From a checkpoint of a small image captioner.
Model: 11.8M parameters, encoder arch vit, encoder activation silu, encoder moe expert_choice, encoder num experts 4, encoder width 128, decoder width 320, decoder activation gelu.
Training: soap at rate 0.0026, 8400 steps, batches of 128.
Data: trained on photos with spoken descriptions (Open Images, Localized Narratives), 50862 training examples, 21.1 epochs.
Rows from block 2 of the image encoder of a small image captioner, named by matrix and row number. Rows with one number within an expert belong to one neuron, the router's apart. Each number is 128 + 24 x the weight over its row's rms, rounded and kept within 0 to 255. All counts start at 0. After the name is the row's rms in percent of the matrix's.
Before each expert's rows are labels from the 100 images, of 14976, where the router gives the expert most weight on average: "top examples" is what is common among them. Only what is clearly more common there than usual is listed. The data: photos with spoken descriptions (Open Images, Localized Narratives).
# router: router (encoder.blocks.2.mlp.router.weight, 4x128, trained with AdamW), inputs 0-127
# up: expert up (encoder.blocks.2.mlp.up, 4x64x128), inputs 0-127
# down: expert down (encoder.blocks.2.mlp.down, 4x128x64, transposed), outputs 0-127

# expert 1
top examples: text has "food"
router.1 102 [114 115  91 137 156 123 140  94  97 132 111  86 119  89 151 141 104 116 107 146  91 131 152 120 123 179  99 101 138 139 118 155 135 133 147 128  81 146 150 140 103  79 117 143 125 132 104 190 107 139 112 108 120 146 108 118 120 115 183 121 126 134 159 149 136 126 112  87 153 183 141 133 130 160 120 156 107 141 114 148  94 140 131 136 130 171 154  85 139 119 121 113 126 131 162 155 149 143 127 156 162  84 147  98 118 160 181  99 134 108  81  81 139 112 132 111 125 128 122 142 152 139 169  97 138 126 122 144]
up.0 102 [108 118 120 141 104 116 125 167  99 158 121 111 155 127 108 132 133 123 118  88 123  74 141 126 107 127  95 163  79 160 112  92 154 143 143 137 130 157 108 110 140 142 144 135 118 185 129 139 146 145 142 108  97 112 163 122 111 132 129 139 124 129 109 103 154 129 147 110 131 108 146 150  67 144 144  95 111 144 127 101 179  85  98 119 100 146  97  76 118 113  59 103 115 146 138 170  97 172 150 136 140 115  82 143 125 110 161 102 149 139 104 158 164 120 137 118 133 164 134 138 139 131 138 153 133 151 155 118]
down.0 095 [143 110 112 140 146 126 123 142 125 118 157 123 140 145  96 176 123 136 149 129 117 181 111 118 136 150 120 128 115 155 125 147 106 174 116 112  97  65 144 141 124 150 108  99 130 131 106 151  83 110 123 138 128 114 136 168 117  85 151 107 141  86 117 153 122 156  95 170 157 140 148 111 154  88 117 111 127 167 141 154 130 148  89 114 134 101 150 156 133  87 150 163 120 115 160 168 168 118 168 108 149 130 113 113 142  98  89 118 108  99 100 146  88 152 148 108  67 102 128 108 118 113 136 133 107 113 128 164]
up.1 102 [123 160 124 140 115 135  92 150 117 202 102 119 154 119 106  88 138 107 168 120 102 117 166 141 120  88 151 122 127 115 164 117 156 117 103 142 143 141 120 109 105 112 119 110  93 110  98 135 124 103 203 132 164 154  96 165 108 154 141 118 139 139 154 116 149 150 120 117 108 116 143  92 154 146 136  94 161  99 104 151  90 105 124 132 117 114  68 138 124 112 140  91 105 140 121 135 148 126 171 111 109 148 138 108 136 109 103 156 160 124 143 112 141 132  93 162  79 140 117  83 121 150 111 101 136 111 142 126]
down.1 102 [107 136 136 108 116 150  81  79 107 147 146 152 150 134  85 111 162 142 147 127 138  99 114 160 145 188 111 130 133 155 131 137  92 134 125  92 167 120 118 104  79 130 124 133 119 117 142 127 164 107 133  73  91 191  89 116 133 130 146 138 137  99 129 112 144  75 112 129 138 110 135 159 143 137  90 140 111 175 153 131 135 125 132 100  99 140 170 169 114  90 138 100 142 136 135 133 161 159  93 169 150 154 123 151 165 142 158 110 125 140 145 110 131 126 148  89 157 138 144 113 120 123 125 135 134 116 111 102]
up.2 094 [131 158 115 153 124  91  93 137  71 153  96 152 118 140 125 110  85 123 139 110 112 120 121 129 118 118 135 118 162 146 114 136  65 173 139 106 130 142 156  92  99 120 131 108 148 128 130 172 139 128  84 144 141 122 131 140 107 103 185 109 122 115 161 132 177 139 140 118 152 114 127 140 109 123 145 145 161 143 105 111 123 126 151 137 159 115 157 109 102 127 153 137 116 171 126 125 109  70  87 128 124 110 107 138 138 152 155  91 173 137 102  87 146  96 144 137  87  86 100 150 156 135 157 117 108 135 159 161]
down.2 099 [147  64 159 127 127 114 118 133 178  98  97 134 151 121 116 140 131 110  98  87 155 119 142 152 125 160 147 113 156 111 122 135 112 106 115 116 141 128 124 133 131 149 106 148 114 119 126 101 100 172 138 143 141 166 134 155 148 122  94 163 152 133  96 126 146 121  75 175  89 154 137 109 149 102 109 113 110 103 174 149 135 183  99  86 148 171 116 137 142 128 165 131 120  87 129 128 125 150 155 128 159 133 122 125  92 106 131 141  72 118 114 106 157 148 143 125 141 118 181 138 135 140 124  99 187 126 118 134]

# expert 3
top examples: text has "sky"
router.3 103 [154 118 145 149 108 105 112 125 161  97 158 114 142 151 106 138 134 165 130 148 169 101 136 154 135 124 150 115 163 123 158 115 100 100  88 140  98 169 128 101 149 116 159 143 113 111 165 125 178 140 143  94 159 155 121 154  73 110 109 130 143 129 112 150 117 141 125 192  79  77 160 127 117 118 140  89 137 129 138 102 103  90 146 115 148 106 139 161 135 120 111  96 137 120  99 155 135 128 103 124  86 193 132 121 101 148 130 131 118 106 136 141  99 159 121 171 136 110 157 107 100 124 131 137 115 111 104 134]
up.0 105 [106 141  92 124 115 167 138 116 157 146  86 153  82 132 142 142 131 135  75 113 111 175 139 148 134 110  99 110 121 123 140 133 102  84 106 122 161 106 124 135 105 104 134 133 120 129 120 124 123 162 126 136 126 112 165 144 122  79 120 122 153 100 129 206 129 107 121 110  89  99 109 124 103 139 162 133 106 133  86 114  75 136 139 111 161 110 130 132 115 106 146 147 131 189 167 112 141 113 138 141 128 157 133  99 119 143 120 122 126 130 103 172 113 161  84  99 134 119 118 106 111 128 143  83 102 116 127 188]
down.0 105 [110 135 146 106 120 137  88 133 124 112 175 109 121 113 104  59 135 104 139 111 109 130 102 124 139 135  94 135 136 120 103 153 153 157 193 162 104 132 127 120 136 117 130 119 132 155 143 138 153 147 114 166 105 129 102 119 115  71 156 176 156 190 128 137  74 142 151 154 140 142 140 126  86 138 107 160 128 112 171 106 102 150 162 151 118 152 141 120 117 126 106 113 152 115 141 131 148 102 139 137 139 123 123 121  98 140 174 118 104 113 119 148 148 175 114 115 101 159 101 102 113 112 148 136 161 101 169 155]
up.1 107 [152 125 119 169  87 116 133 166 131 125 135 175 159  77 110  97 161 119 174 151 119 184 108 106 119 150 159 134 119 126  75 138 108 106 102 155 133 142 140 125 114 140 148  94 148 151 113 126 130  84  89 115 112 135 127 136 114  85 140 152 109 159 107 178  97 134 119 132 104  95 113 121 100 114 161 107 139 104 138 164 128 175 152 139 104 118 137 123 124 120 148 166 165 139 163 142 140 111 126 107 128 139 128 102 153 164 126 116 101 130  78 130 149 100 130 145  98 156 129 129 157 103 125 142 101 174 114 108]
down.1 105 [100 144 161 185 118 102 160 130  98 144  94 154 117 138 146  94 145 104 161 150 124 136  82 115 123  79  90 124 143 159  93  80 142 131 112 151  63  95 157 116 138 116 120 130 109 132 149 121 135 111 123 115 123 138  97 135 134 175 134 134 145 105 163  96 159 106  89 129 101 119 138 112 122 115 143 142 135 101 137 158 146 143 121  99 139 142 138 116 148 130  92 117 162  92 174 110 153 132 130 140 110 128 156 141 117 126 146 129 180 103 142 161 147 155 139 111  93  90 157 112 151  85 154 103 112  91 134 129]
up.2 089 [121 126 102 202  90 131 147 135 119 141 116 145 116  82 108 138 114 169 130 151 146 119 112 134 111  83  83 138 135 103 139 120 133 115 160 112 156 163 159 102 130 130 134 116 106 111 131 113 119 147 149 164 191 126 110 102 145 122 110 104 167 134  77 115 142 180 117 118 163 124 106 128 121  72 126  95 153 151 145 163 125 112 128 117  93 153 145 102 115 137 141 173 147 104 122 106 105 127 107 144 115 125  91 144 108 102 157  95 111 109 141 123 139  97 126 130 140 100 158 135 136 156 177 139 120 117 155 170]
down.2 089 [145 152  86 145 155 131 115 106  90 115 142 119 135 202 135 149 116 119 102 153 136  95 122 131 125 130 148 117 128 142 121 143 144 136 129 116 109 164 132 119 134 162 147  83 161 104 119 135 146 141  96  88 171 151 125 106  87 131 132 143 102 133 148 151 120  80 149 121  82  90  99 163 113 121 143 127 120 138 114 126 154  77 103 168 104 107 143  99 133  83 117 131 114 117 139 162 167  83 151  86 115 125 116  89 129 122 164 143 138 129 109 154 156 105 132 128 136 141  98  71 170 120 101 150 129 126 101 143]

# expert 2
top examples: text has "grass"; text has "plants"; text has "ground"
router.2 101 [124 142 122  83  98 132 134 142 126 102  95 160 139 154 144 145 126 113 152 127 108 133 129 148 142 145 101 140 117 110  96 140 143 122 156 111 180 140 124 131 164 185  88  72 146 111 148  67 138  78  94 141 139 122  98 142 146 127  90 126 141 158 119  88  97 163  97 137 146 134  82 130 120  92 125 161 150 107 108 119 149 151 124 147 104  99  96 149  87 141 120 123 101 103 114 139 134 138 166 124 145 167 157 153 136  97 123 149 132 160 120 141 116 145 118 103 134 170 140 150 183 144 117 153 141 111 155 126]
up.0 102 [135 116 126 138  78 170 128 134  94  83 144 115 120 129 104 162 163 102 128 120 114 124  97 121 151 142 130 139 136 130 118 125 148 134 137 152 122 120 128 160 113 142 172 130 154 131 134  75 109 141  98 143 127  97  98 137 120 119 126 106 109 161 115 141 154 131 183 125  74 134 140 110  90 113 132 126 104 121  97  85 132 108 135 110 147 149 119 111 116 155 162 159 128  87 124 154 101 109 122 130 160  93 122 112 120 119 118 103 111 126 135 143 160 163 120 166 127 122 109  95 111  78  99 150  83 163  43 155]
down.0 101 [149 172 128 173 174 158  93 147 107 198 109 142 131 133 117 142 139 134 129 116 123 119 120 110 149  68 137 150 141  88 125 133 140 100 113 135 152 133 105 124 117 142 125 112  98 100 136 147 111 100 150 108 130 187 132 148 143 160 138 147 125 151 112 122 152 163 155 134 133  89 143 150 120 106 138 113 114 162 120 138 137 118 139 132 146 140 124  87 135 118  87  90 153 120 166  90 152 156  90 119 105 130 122 154 138 128  99 100 110 102 152 132 116  64 133 123 102 150 159 120 151 129 180 106  91  97 161 150]
up.1 112 [140 168 144 107 109 154 123 194 131 134 157 118 146  82 120 154 163 128 133 101 136 116 121 156 139  97 149  87  85 141  99 119 163 142 111 123 143 177 136 141 126 137 136 142 148 159 128  75 107  97 126 150 132 137 114 109 162 120 137 104 163 125 106 106  98 137 135 125 146 167 105 104  98 115 146 136 137 136 132 153 130 135 114 131  88 109 124 134 162 123 174 127 160 132 100  99  91  96 134 131 115 123 117 114 104  72 131 112 122  93 122 117  98 139 129 178  73 111  71 143 166 103 149 133  96 135 118 128]
down.1 110 [153 147 128  88 150  86 106 152 161 114 159 163 134 151 159 171 102  82 145 141 128 128 127 130 150 164 124 117 111 141  99 173 111 114 132 138 125 127 111  82 105  95 176 106 108  79 137 119 143 138  78 158 123 141 121 129 128 107 105 158 103 132 128 150 146 133 135 127 110 142 165 143 118 113 104 135 120 126 104 104 126 151 121 146 211 140 145 127 144 104 102 133 126  92 142  95 120 106 122 133 117 106 164 139 146 160 113 133 142 124 108 118 167 135  93 104 137 146 131 159  90 183 139 166  85 153 114 134]
up.2 096 [128 111 123  65 141 159  94 119 124 119  98 153 125 105 129 104 103 100 106 127 136 117 113 120  96 134 118  94 127 153  90  98 110  99  90 100 136 107 125 126 125 140  92  96 142 134 147  62 104  85 119 119 121  92 122 156 122 122 157 120 138 109 124 136 122 160 130 150 149  98  61 131  94 146 108 128 147 144  93 148 131 157  98 165 111  91 144 140  94 155 119 104 175 138 105 121 137 130 129 163  98 175 111 125 150  75 125 146 166 157 145 132 118 126 135 145 176 131 122 139 106 139  91 137 133 155 131 142]
down.2 096 [128 160 153 114 108 157 128 115 161 110 107  66 150 128 111 117 144 157 102 166 110 121 120 181 150 122 125 120 105 120 160 114 161 141 151 147 107 136 109  99 137 146 129  89 130 108 133 164 123 121 103 105 135 134 128 122 144 135 119 112  91 134  99  90 126 129  86 132 123  91 103 127 172 130 129 154 105 107 101 115 126 113 148 135 127 182 116  92 156  84 127 118  96 152 111 141 147 137 172 121 163 122 106 127  57 140 132 136 121 174 134 168 140 126 121 121  90 131 128 157 107 151 107  86 170 156 111  84]