{"model": "image captioner", "crop_scale_min": 1, "tokenizer": "word", "encoder_activation": "silu", "encoder_fused_qkv": true, "encoder_shared_expert": true, "encoder_positions": "rope", "label_smoothing": 0.1, "decoder_mlp_ratio": 3, "decoder_drop_path": 0.05, "decoder_positions": "sincos"}
Rows from block 2 of the image encoder of a small image captioner, named by matrix and row number. Rows with one number within an expert belong to one neuron, the router's apart. Each number is 128 + 32 x the weight over its row's rms, rounded and kept within 0 to 255. All counts start at 0. Numbers have three digits each.
Before each expert's rows are labels from the 100 images, of 14976, where the router gives the expert most weight on average: "top examples" is what is common among them. Only what is clearly more common there than usual is listed. The data: photos with spoken descriptions (Open Images, Localized Narratives).
# router: router (encoder.blocks.2.mlp.router.weight, 4x128, trained with AdamW), inputs 0-127
# up: expert up (encoder.blocks.2.mlp.up, 4x64x128), inputs 0-127
# down: expert down (encoder.blocks.2.mlp.down, 4x128x64, transposed), outputs 0-127

# expert 2
top examples: text has "grass"; text has "plants"; text has "ground"
router.2:122146120068088133137147125093084170142163149151125109159126102134129155146150093144113104086144148120165105198144123132176203074053151105154047141062083145143121089146152127078125146169116075087175087141152135067130117080124172157100101116156159122154096089085156073146118122092095110143136142179123150180167162139087122156133170117146112151115095136184144157201150113161145106164125
up.19:158137086115097089108095121137080154147063170134098183140087152114110105120144096085107114109116104055109107112096113120087221076068114134158120106108169120173098105152099152142122162125107135113147107157122117098114151131070121169093135106118081157153079128141099098123169105139074123159111110106158170049130103072145173115139106127094147166104171122170106178154128156143064162039120
down.19:181129114156139110130168124180182159127132192164192142183100136159110204130149038103138112164136145130133116145142094140113125113066154102133165120103151121101143081071068096079134128142134110116098155073090150118108131089145090110152127115111139147103169114109159146103125161124177183174154073099088173131174143083127057110178110155184112117122109166137105164129108055096116122155106
up.20:084055127126135165132154143115128125172161163146118088133114161116138123078145138110093103133076145151118140139087119120102106106091090092179148070068088111109065171141130106176184125111132108136185146138126158139086067175108066078141123168064152130165111114109110104123108132158114119119123117131174151082190097139142172091078082112172145123097117140096062054116196085145136086126128
down.20:164137114169117109154099149108091144110141098181199224157106157133178122139092125175122131136083104086115126105110156165190078124158107174109103142087144116117134140090074081119126108111094090171209141110149108162138179120116160158139121076143125078152137135126109148166134107082133113118121143150148107077131122145083164083166179095135066127086059084169109087172118133105092165169115
up.21:108087130122087207109106181102136121099111109106092147155138130159126125174103172092169096147133114100144065125090128110129158090107205166141105208105066154136108164157155161083124080197167127132206086124095113091112084120146101105116096148139124104134174118134158146144115140147123116114121118125135185111081127100174158150052098082080130184125072160084127106126137102147108084102151
down.21:176164106124151051109106131095116115128083127159166101105113121131171135072163147151146133129101115091065135117146165134125109137095043136062099107158180075188122131117124119127033133118130140113130143180117081124123144140124044130197143108152143102069097123145160121197117121113143144151173172111160159122092141110166153161152120149149172062108133164158116170158071140137161096108110
up.22:140107147099149122104094139088119142126159134129154149099134168129161172119162113124072159177150154127146116187123133171135111171090154134135078063184092130025123106167094143139102152163059155147114120064104103134133108129181102167194132114136132144153198099161182112162173125159157116178119163119078122144166096106119167110090051109119171106137106107117113110077163077161101093134136
down.22:162093122145092154183132206114149170106136125151140139105127114126112137140084173156167119130122087068109155077129143120081111108137094116117200126136177135184137183068143143169143125155125115145122068156134194130127121115042163146130102057167135203138146130167131182118100058086124182147150138067141111117083162161069156141126130169130150150102142126138129156141099149141107190111115
up.23:161091138085159142183147123085159136181111175127130073146100108158138118128120141120100101151109157175100098113175056180094123110108125115173143085140106142180127110117128199093123059160086195128148115129125140143147124125133078155162105105096055130182111072063149139153154060192100101105153127142196132040156119113111146162105130141100104116118123117104119103094082131128083144109147
down.23:120213118100152102087148134083114158131127119119145159126179130102130118171079090102177130122086152159139134160036145161149037155131080171100156135109111122106123103092093123118183174146190129115126061127164130085176149119168091113138158089134099109113107202133114122097115142165122141116109165106156087159170144116108186097130179169162119158104107133082134118059142110142096121075156
up.24:132081139153173163079134113073119191094142157148126132168115083111124165078150035117126162122116164131159134104082183132145119155137108130114134150073087113138114113115179150117100200125133078082131192098118092165095114111110126159183146161131109128109197106182138075102089170152127083087119172136150144126114158075076101117143061112136104143145165121138148171083143165181116156131087
down.24:131081124074140120126160149116104089147158120064154105114133115067091085154085097142110098089131150116110154088129116148156173171108125121188106105105150188099119061143154138132118138121104105191139092141156111097135159169039119118119101094110149162196074118122072162148134073061128144158121073099120157155157147163148066107147110183101204117102144184166101108142122131101128155116159
up.25:141103173176127117165145087078105170159138126105177139075164049152128164115193092163199042157163105090138126098160176100131121128111097095149132167133135132137124173159132120149137128124104101076175164129076148127097092141135141119130118123060151144113148109130108048111103096083099096153118138124106127107134198134177124120133083160073064132104109121157076178138127125114119087074103
down.25:149098155107130122124134136158130048133087174133104165119135185071156100144090173105131147141150106127078135143047138152141194126110121161100096133092085125126108109148143107115140155098136124134098091128226163054120112121130115145128166169142182103122112135146142155150166120190128127118127088044145082205126156133147069141123126168164089137211130164149165066124127112155155147129154

# expert 3
top examples: text has "sky"
router.3:162115151157101097106124172087168109147159099141136177131155183092138163138123158111174121168111090091075144087183127092156112169148108106177124195145148083169164118162055104102131148130107157114146123214063059171127114115144076140129141094095077152110155099143172137117105086140117089164138128095123072215133119092154131132115099138145089170119185139104167100091123133140111105097136
up.19:162134108095105132115170119063091206143138097145190123163128205124112155155091132083100127101168181124185082141086145134134130116196163127116183158156099102183128103121147191087114116134117134113168092158145142093154153141137137186117078162161099167120116100130127147114143169156110122099096188100091167123123117100151164096124198169142156121124144119168134224100073114098127122099108
down.19:104141086152157131183088109196111155107134155134148088102150129062137082142121100095188094102178114113119108162144125138115177076119095094116154156096160113076124152103108140111073132125164144187074180117145073097082148146091126171163180175115164052179142096151177175144155173142138160099179106170151139134098120096093120105112119156133076172112109154114122151088122132134198156138149
up.20:156189142145179145165105106146161132154080115101174143096191077132156125117186122136118100105139109037083110057151135136115081088181121163104168079116103177110120059124071127133109139107157141123118155088109130135137120148118171158168146105089148106095109180120168103139069134101153163174100124137102187130157126133179143124148091065133154133096144121144115120102103162084149176197175
down.20:128151140106137028079134150146135165152092139144105163158137099127148184134090151124134193114149098067096137145112113148095140160132177143142118129064093121185101116149134115097142089155197122133096126118151062084194133172093142120133161124170122133176091098162114105066088121173131125096115078160154134131117089187070142137113154082112165122119096100095130155160077135123165178190084
up.21:070131150158159104125141116184182113157122122138124134175065079188198121110141128091128146119169140101086173157087133131161138122113100076124096082072163164128154137189094128121107026096107120102092164125168132131111119139130142165119116170094147132090151132175096172172139125143089154059126114114123150173148137092138150085103086175135088116090149141152189083136141104134112059177130
down.21:156155234095098132158099155081088138103079154146117134131124118110080146098136094167107130092137156158132151061097142138138117191166103176133117148114108107109096199109130097142133144098119097126159102136148161079178134194147139156125143111127080076034126132148119109150126172127107113189149156140139110121090153114095111114123179105121101129108123100169055161073175148166151181071136
up.22:138157125146155130101108117102094123162077178134082102081182186178064128121164110045122134126149107129183104171106132148121158127142093133122086115092097134132104116146143193100157114209086203117150155162108175109174166129137139121133072118103059131148114135181117133132120100161154092112132132137170092180105111131079124108102181179112133155119153077134110062100123072180130149114106
down.22:104128165180086106199089171137107090147092140125101139119136113084153087118118138101155139072101075130086156034143127163138128168082133125102140176147111092139084124160118140138158076073080139145140178095174125095085054119091190111176152111084137149160081071128132146146162127150125166078139111145172110103083135141106171163072112117124109157107111138152074143136118130112166070131163
up.23:102186139090103115135147117120102097146121102121070119118167045204133144068149066130140131176068134121113092158150102060136131160142099176097152150161109135099152114122098120085170111154138191134162123156078060150079079121164127135106169124155092113176150126148190076148123127097107057071111105137108093142153127112134092119141104144113157150131130139146088162118146082141122127049173
down.23:080100152166111091118165089140109072140145125177139123137122114145107104101068223131126171157107120100100172120121148097178125114127151108149046165114097055125110116108156131110115115160093137068162137156069104047162160163148140122103117181139113131183126088158140136096095090159119115133120177093105125098122148110149182186179116094204083114138141114156129136124138130097060087137156
up.24:148149109093160113117161083165095103088128153156132134168077126144112189194110148090096137096147130154159079131081145134146118134154155188144134133138102103098122079149138107089120151124110103147118199103123180099064110104108164139143160176133162094184117040165187132095129065144096180126124145065104158105130103098124161124134143113085170124160135115155055114170133095136142207157164
down.24:180115149196173120120122119153109154139154052108159160127126142137211126128125054112127094137125159124166144148112118110144131106122102128110142137059133181105061177137100115110162146093145148132150185161144066160163151169101148167104145103098092159123146148123141120165117114191157097055108141101123119114095149145111081102117147167093195213157149148102218109137135155130164103117090
up.25:143143144108143092127092130140108116079140109136114110083201072071072117090142103109161160122200129136168103111129142132141158122170110106155158183173165124100097071148131208209162102136149124129112136155116102189186116128140129154175120133168095143133160149170169116105168083106132135120083118144167164141159131075150154142115088166092115127123146124165117160057076087056109134081149
down.25:103120141137115141132161154124173202146156189115102125189109162124156112104194114138078194127136066109123174120115151131101167180117126094137106156134223127129172107153107103116075127129148102162130089125100158106160179120125138134107171112125159168109146130105095134112172186155087152107133158147116079109104082142097114089139138117154146111125115207125126115096196063081183132206115

# expert 1
top examples: text has "food"
router.1:109111079140165122145083086133105072116076159146095112100152079132161118122196089093141143115164138135153128065153158144094063113148124134096211101143107101118152101115118111201119125136169157138126106073161201146134130171117165100145109155083144131139131186163070142116118108125131174165155148126165174069153088115171199089136101065065143107133105125129120147161143183086142126120150
up.19:113113105055090105108113108127111179112159142155145130135083092095123173186100138205163143119114148178183163145148127151167131089155142172121166142070113037048081115101166132088135099127117141115164141087141120190157170129144130103144116158066070156114171104208133112130125140132159155129130143185161116091137181161102104135069115140088134122147173115122112161122117107170140096104117
down.19:109159113113116135090106163161097152155096109171150101097129203085123194133104062103121126143123129093129091117144097137126091177069157099144098082141116156159073155113049119071105144107140204104085145150109083124174129087122100134148146142100130141121110175101130114131090113124177145123113081064086158182149136150121120098146124138092122131094133123185105118035212171106113112153151
up.20:147158196140168092175097081193165105122105118112110091084177138129148135082112131166116130137115153175096094144135177137081132130182112179135114137171175097072167097157114149142138100128120167128055134115102136091146111148135117086176128121111100125114168141085123136094108134116077107069114075103112120086160109134144195162144144132085121172163076141116070077137159083083160082188078
down.20:165119123112131145112086122072089104117116132147180140142122141134112101165150150154088138114144197139149166112094137075131065171049082099110128130087169156148146154118118089147104105138111122094112121120121133142090142118114087161115135102101122192107085157133138159173139114096091122078122101170156141167161153102170118182147082158112083059040184046101116163057091165141093119153147
up.21:109100083110118189109098104101083096159089129150136160087146097173072113086158088165183187157083046072138135202131097078126142171154090165162133141141163136069074162172134135198124088110136130122115124102115135070111129136145131123166119051162129105121134139141083153168151086120110161155157157121181111123129113109129119125148135118113103098127142139164100165065160061127118093161116
down.21:136119148174158162123108108128095074145169141234148146173118066085135149106152059131143114123156094174148137120201175134111131130133131139104118149111143130101101124147147181130093098150141078087122160109105097163150166187152144094082183100105188218123181119098132085134166146168133121081111175183101127141151118141184124161141120072080112130097120097141152110124194121130119131133126
up.22:142212125163126179154124139102138152168117138164138131096114110141142043162134185136121147097162139155130062120115076139077099145117150127121053143156120210126116129122175162138122080150172091127206128144183127138094121162091166087106135111160095134082101097095184139138101164151116110109101092089112169130076127130131152099090139075094085145123077178116177100129086128123142067119135
down.22:143135142111093127113132067130082122135091140094123173103186178106068163170098115172074100123113158156143120088142114124142111127129105097193160140024095072151083165101143141141184137115145184132119110093100138143154128093153114160126127126150156153166119165101089077115128135117106110150122094123143036164118104107135176207103168141162137091130143079096108135124177074097118192146149
up.23:119127116151146106184076143117140120168106125152128088089097162164080093118135186125089178115114105167069108157108114130135126131124081113135154144055142072123078116128072089168188157124127122043099144118178126082165164159095111147146157110083110128133128110135103162174184080171161122182154150141158112112100088127138165184119116111104161157129072209149130123145149153142166167098072
down.23:099109123111130135128144141113144121130155169134069158150169076085142100173086104150143072122172098130132145104126113132103144164103109110132166178238121130134161160097114124131041109166097153151140137099091165172146154155171149151177122117153150130130127110134098043082103067097097083095114173099118134127179174144084149146112143083045132124130157109105136152153155122082141099134207
up.24:060154158129206149132167076106111135188158134162092135124091097179141090171091121140148108109192144136137109122120179166113155139115107124110122108100090124126131125198068073099124133158148141084124138124085133140120126207217134170063103114098121111120167110085157164102121150114084140147118055138099167126129105091158152110149147137096037135096145178106123160141109154094132084131121
down.24:066078111161131156204089129129131137083123153099116189114149102122149096183111154126056108131110059114159119121184137104152152167100114163137130085118095114161124120070163134147109116070096107125130128143143113157117164120103109126046095134108111110152056159085078152162215076117130121162105104108157133137086161155130116098121090124090067141174117140123113163173102135106059126155089
up.25:122078166150144134173167102072151173148088142106089076133136156219079108132114129132167161090139154108176179088127123114176069147125102125164136186147146091144150120142188183154122147115103119182049164073192137075138071123112156136131128158122191138100135059128101137107085115131142144111173104071084115132109128104143143107125097121106104114180135093105098139113133174126173126132099
down.25:146152168143113133180084096160174140082112161072099137127114132118133167141219155117095127175101128144114085136069142157117097182109110112126168098186197079161159166188110109124083164135162217075151127126109125086140090152119163137135127114081114171148087163169159168199082133119139114166148132155106099115123075107143160108161146153141112134134091092161091172131170108111140142157107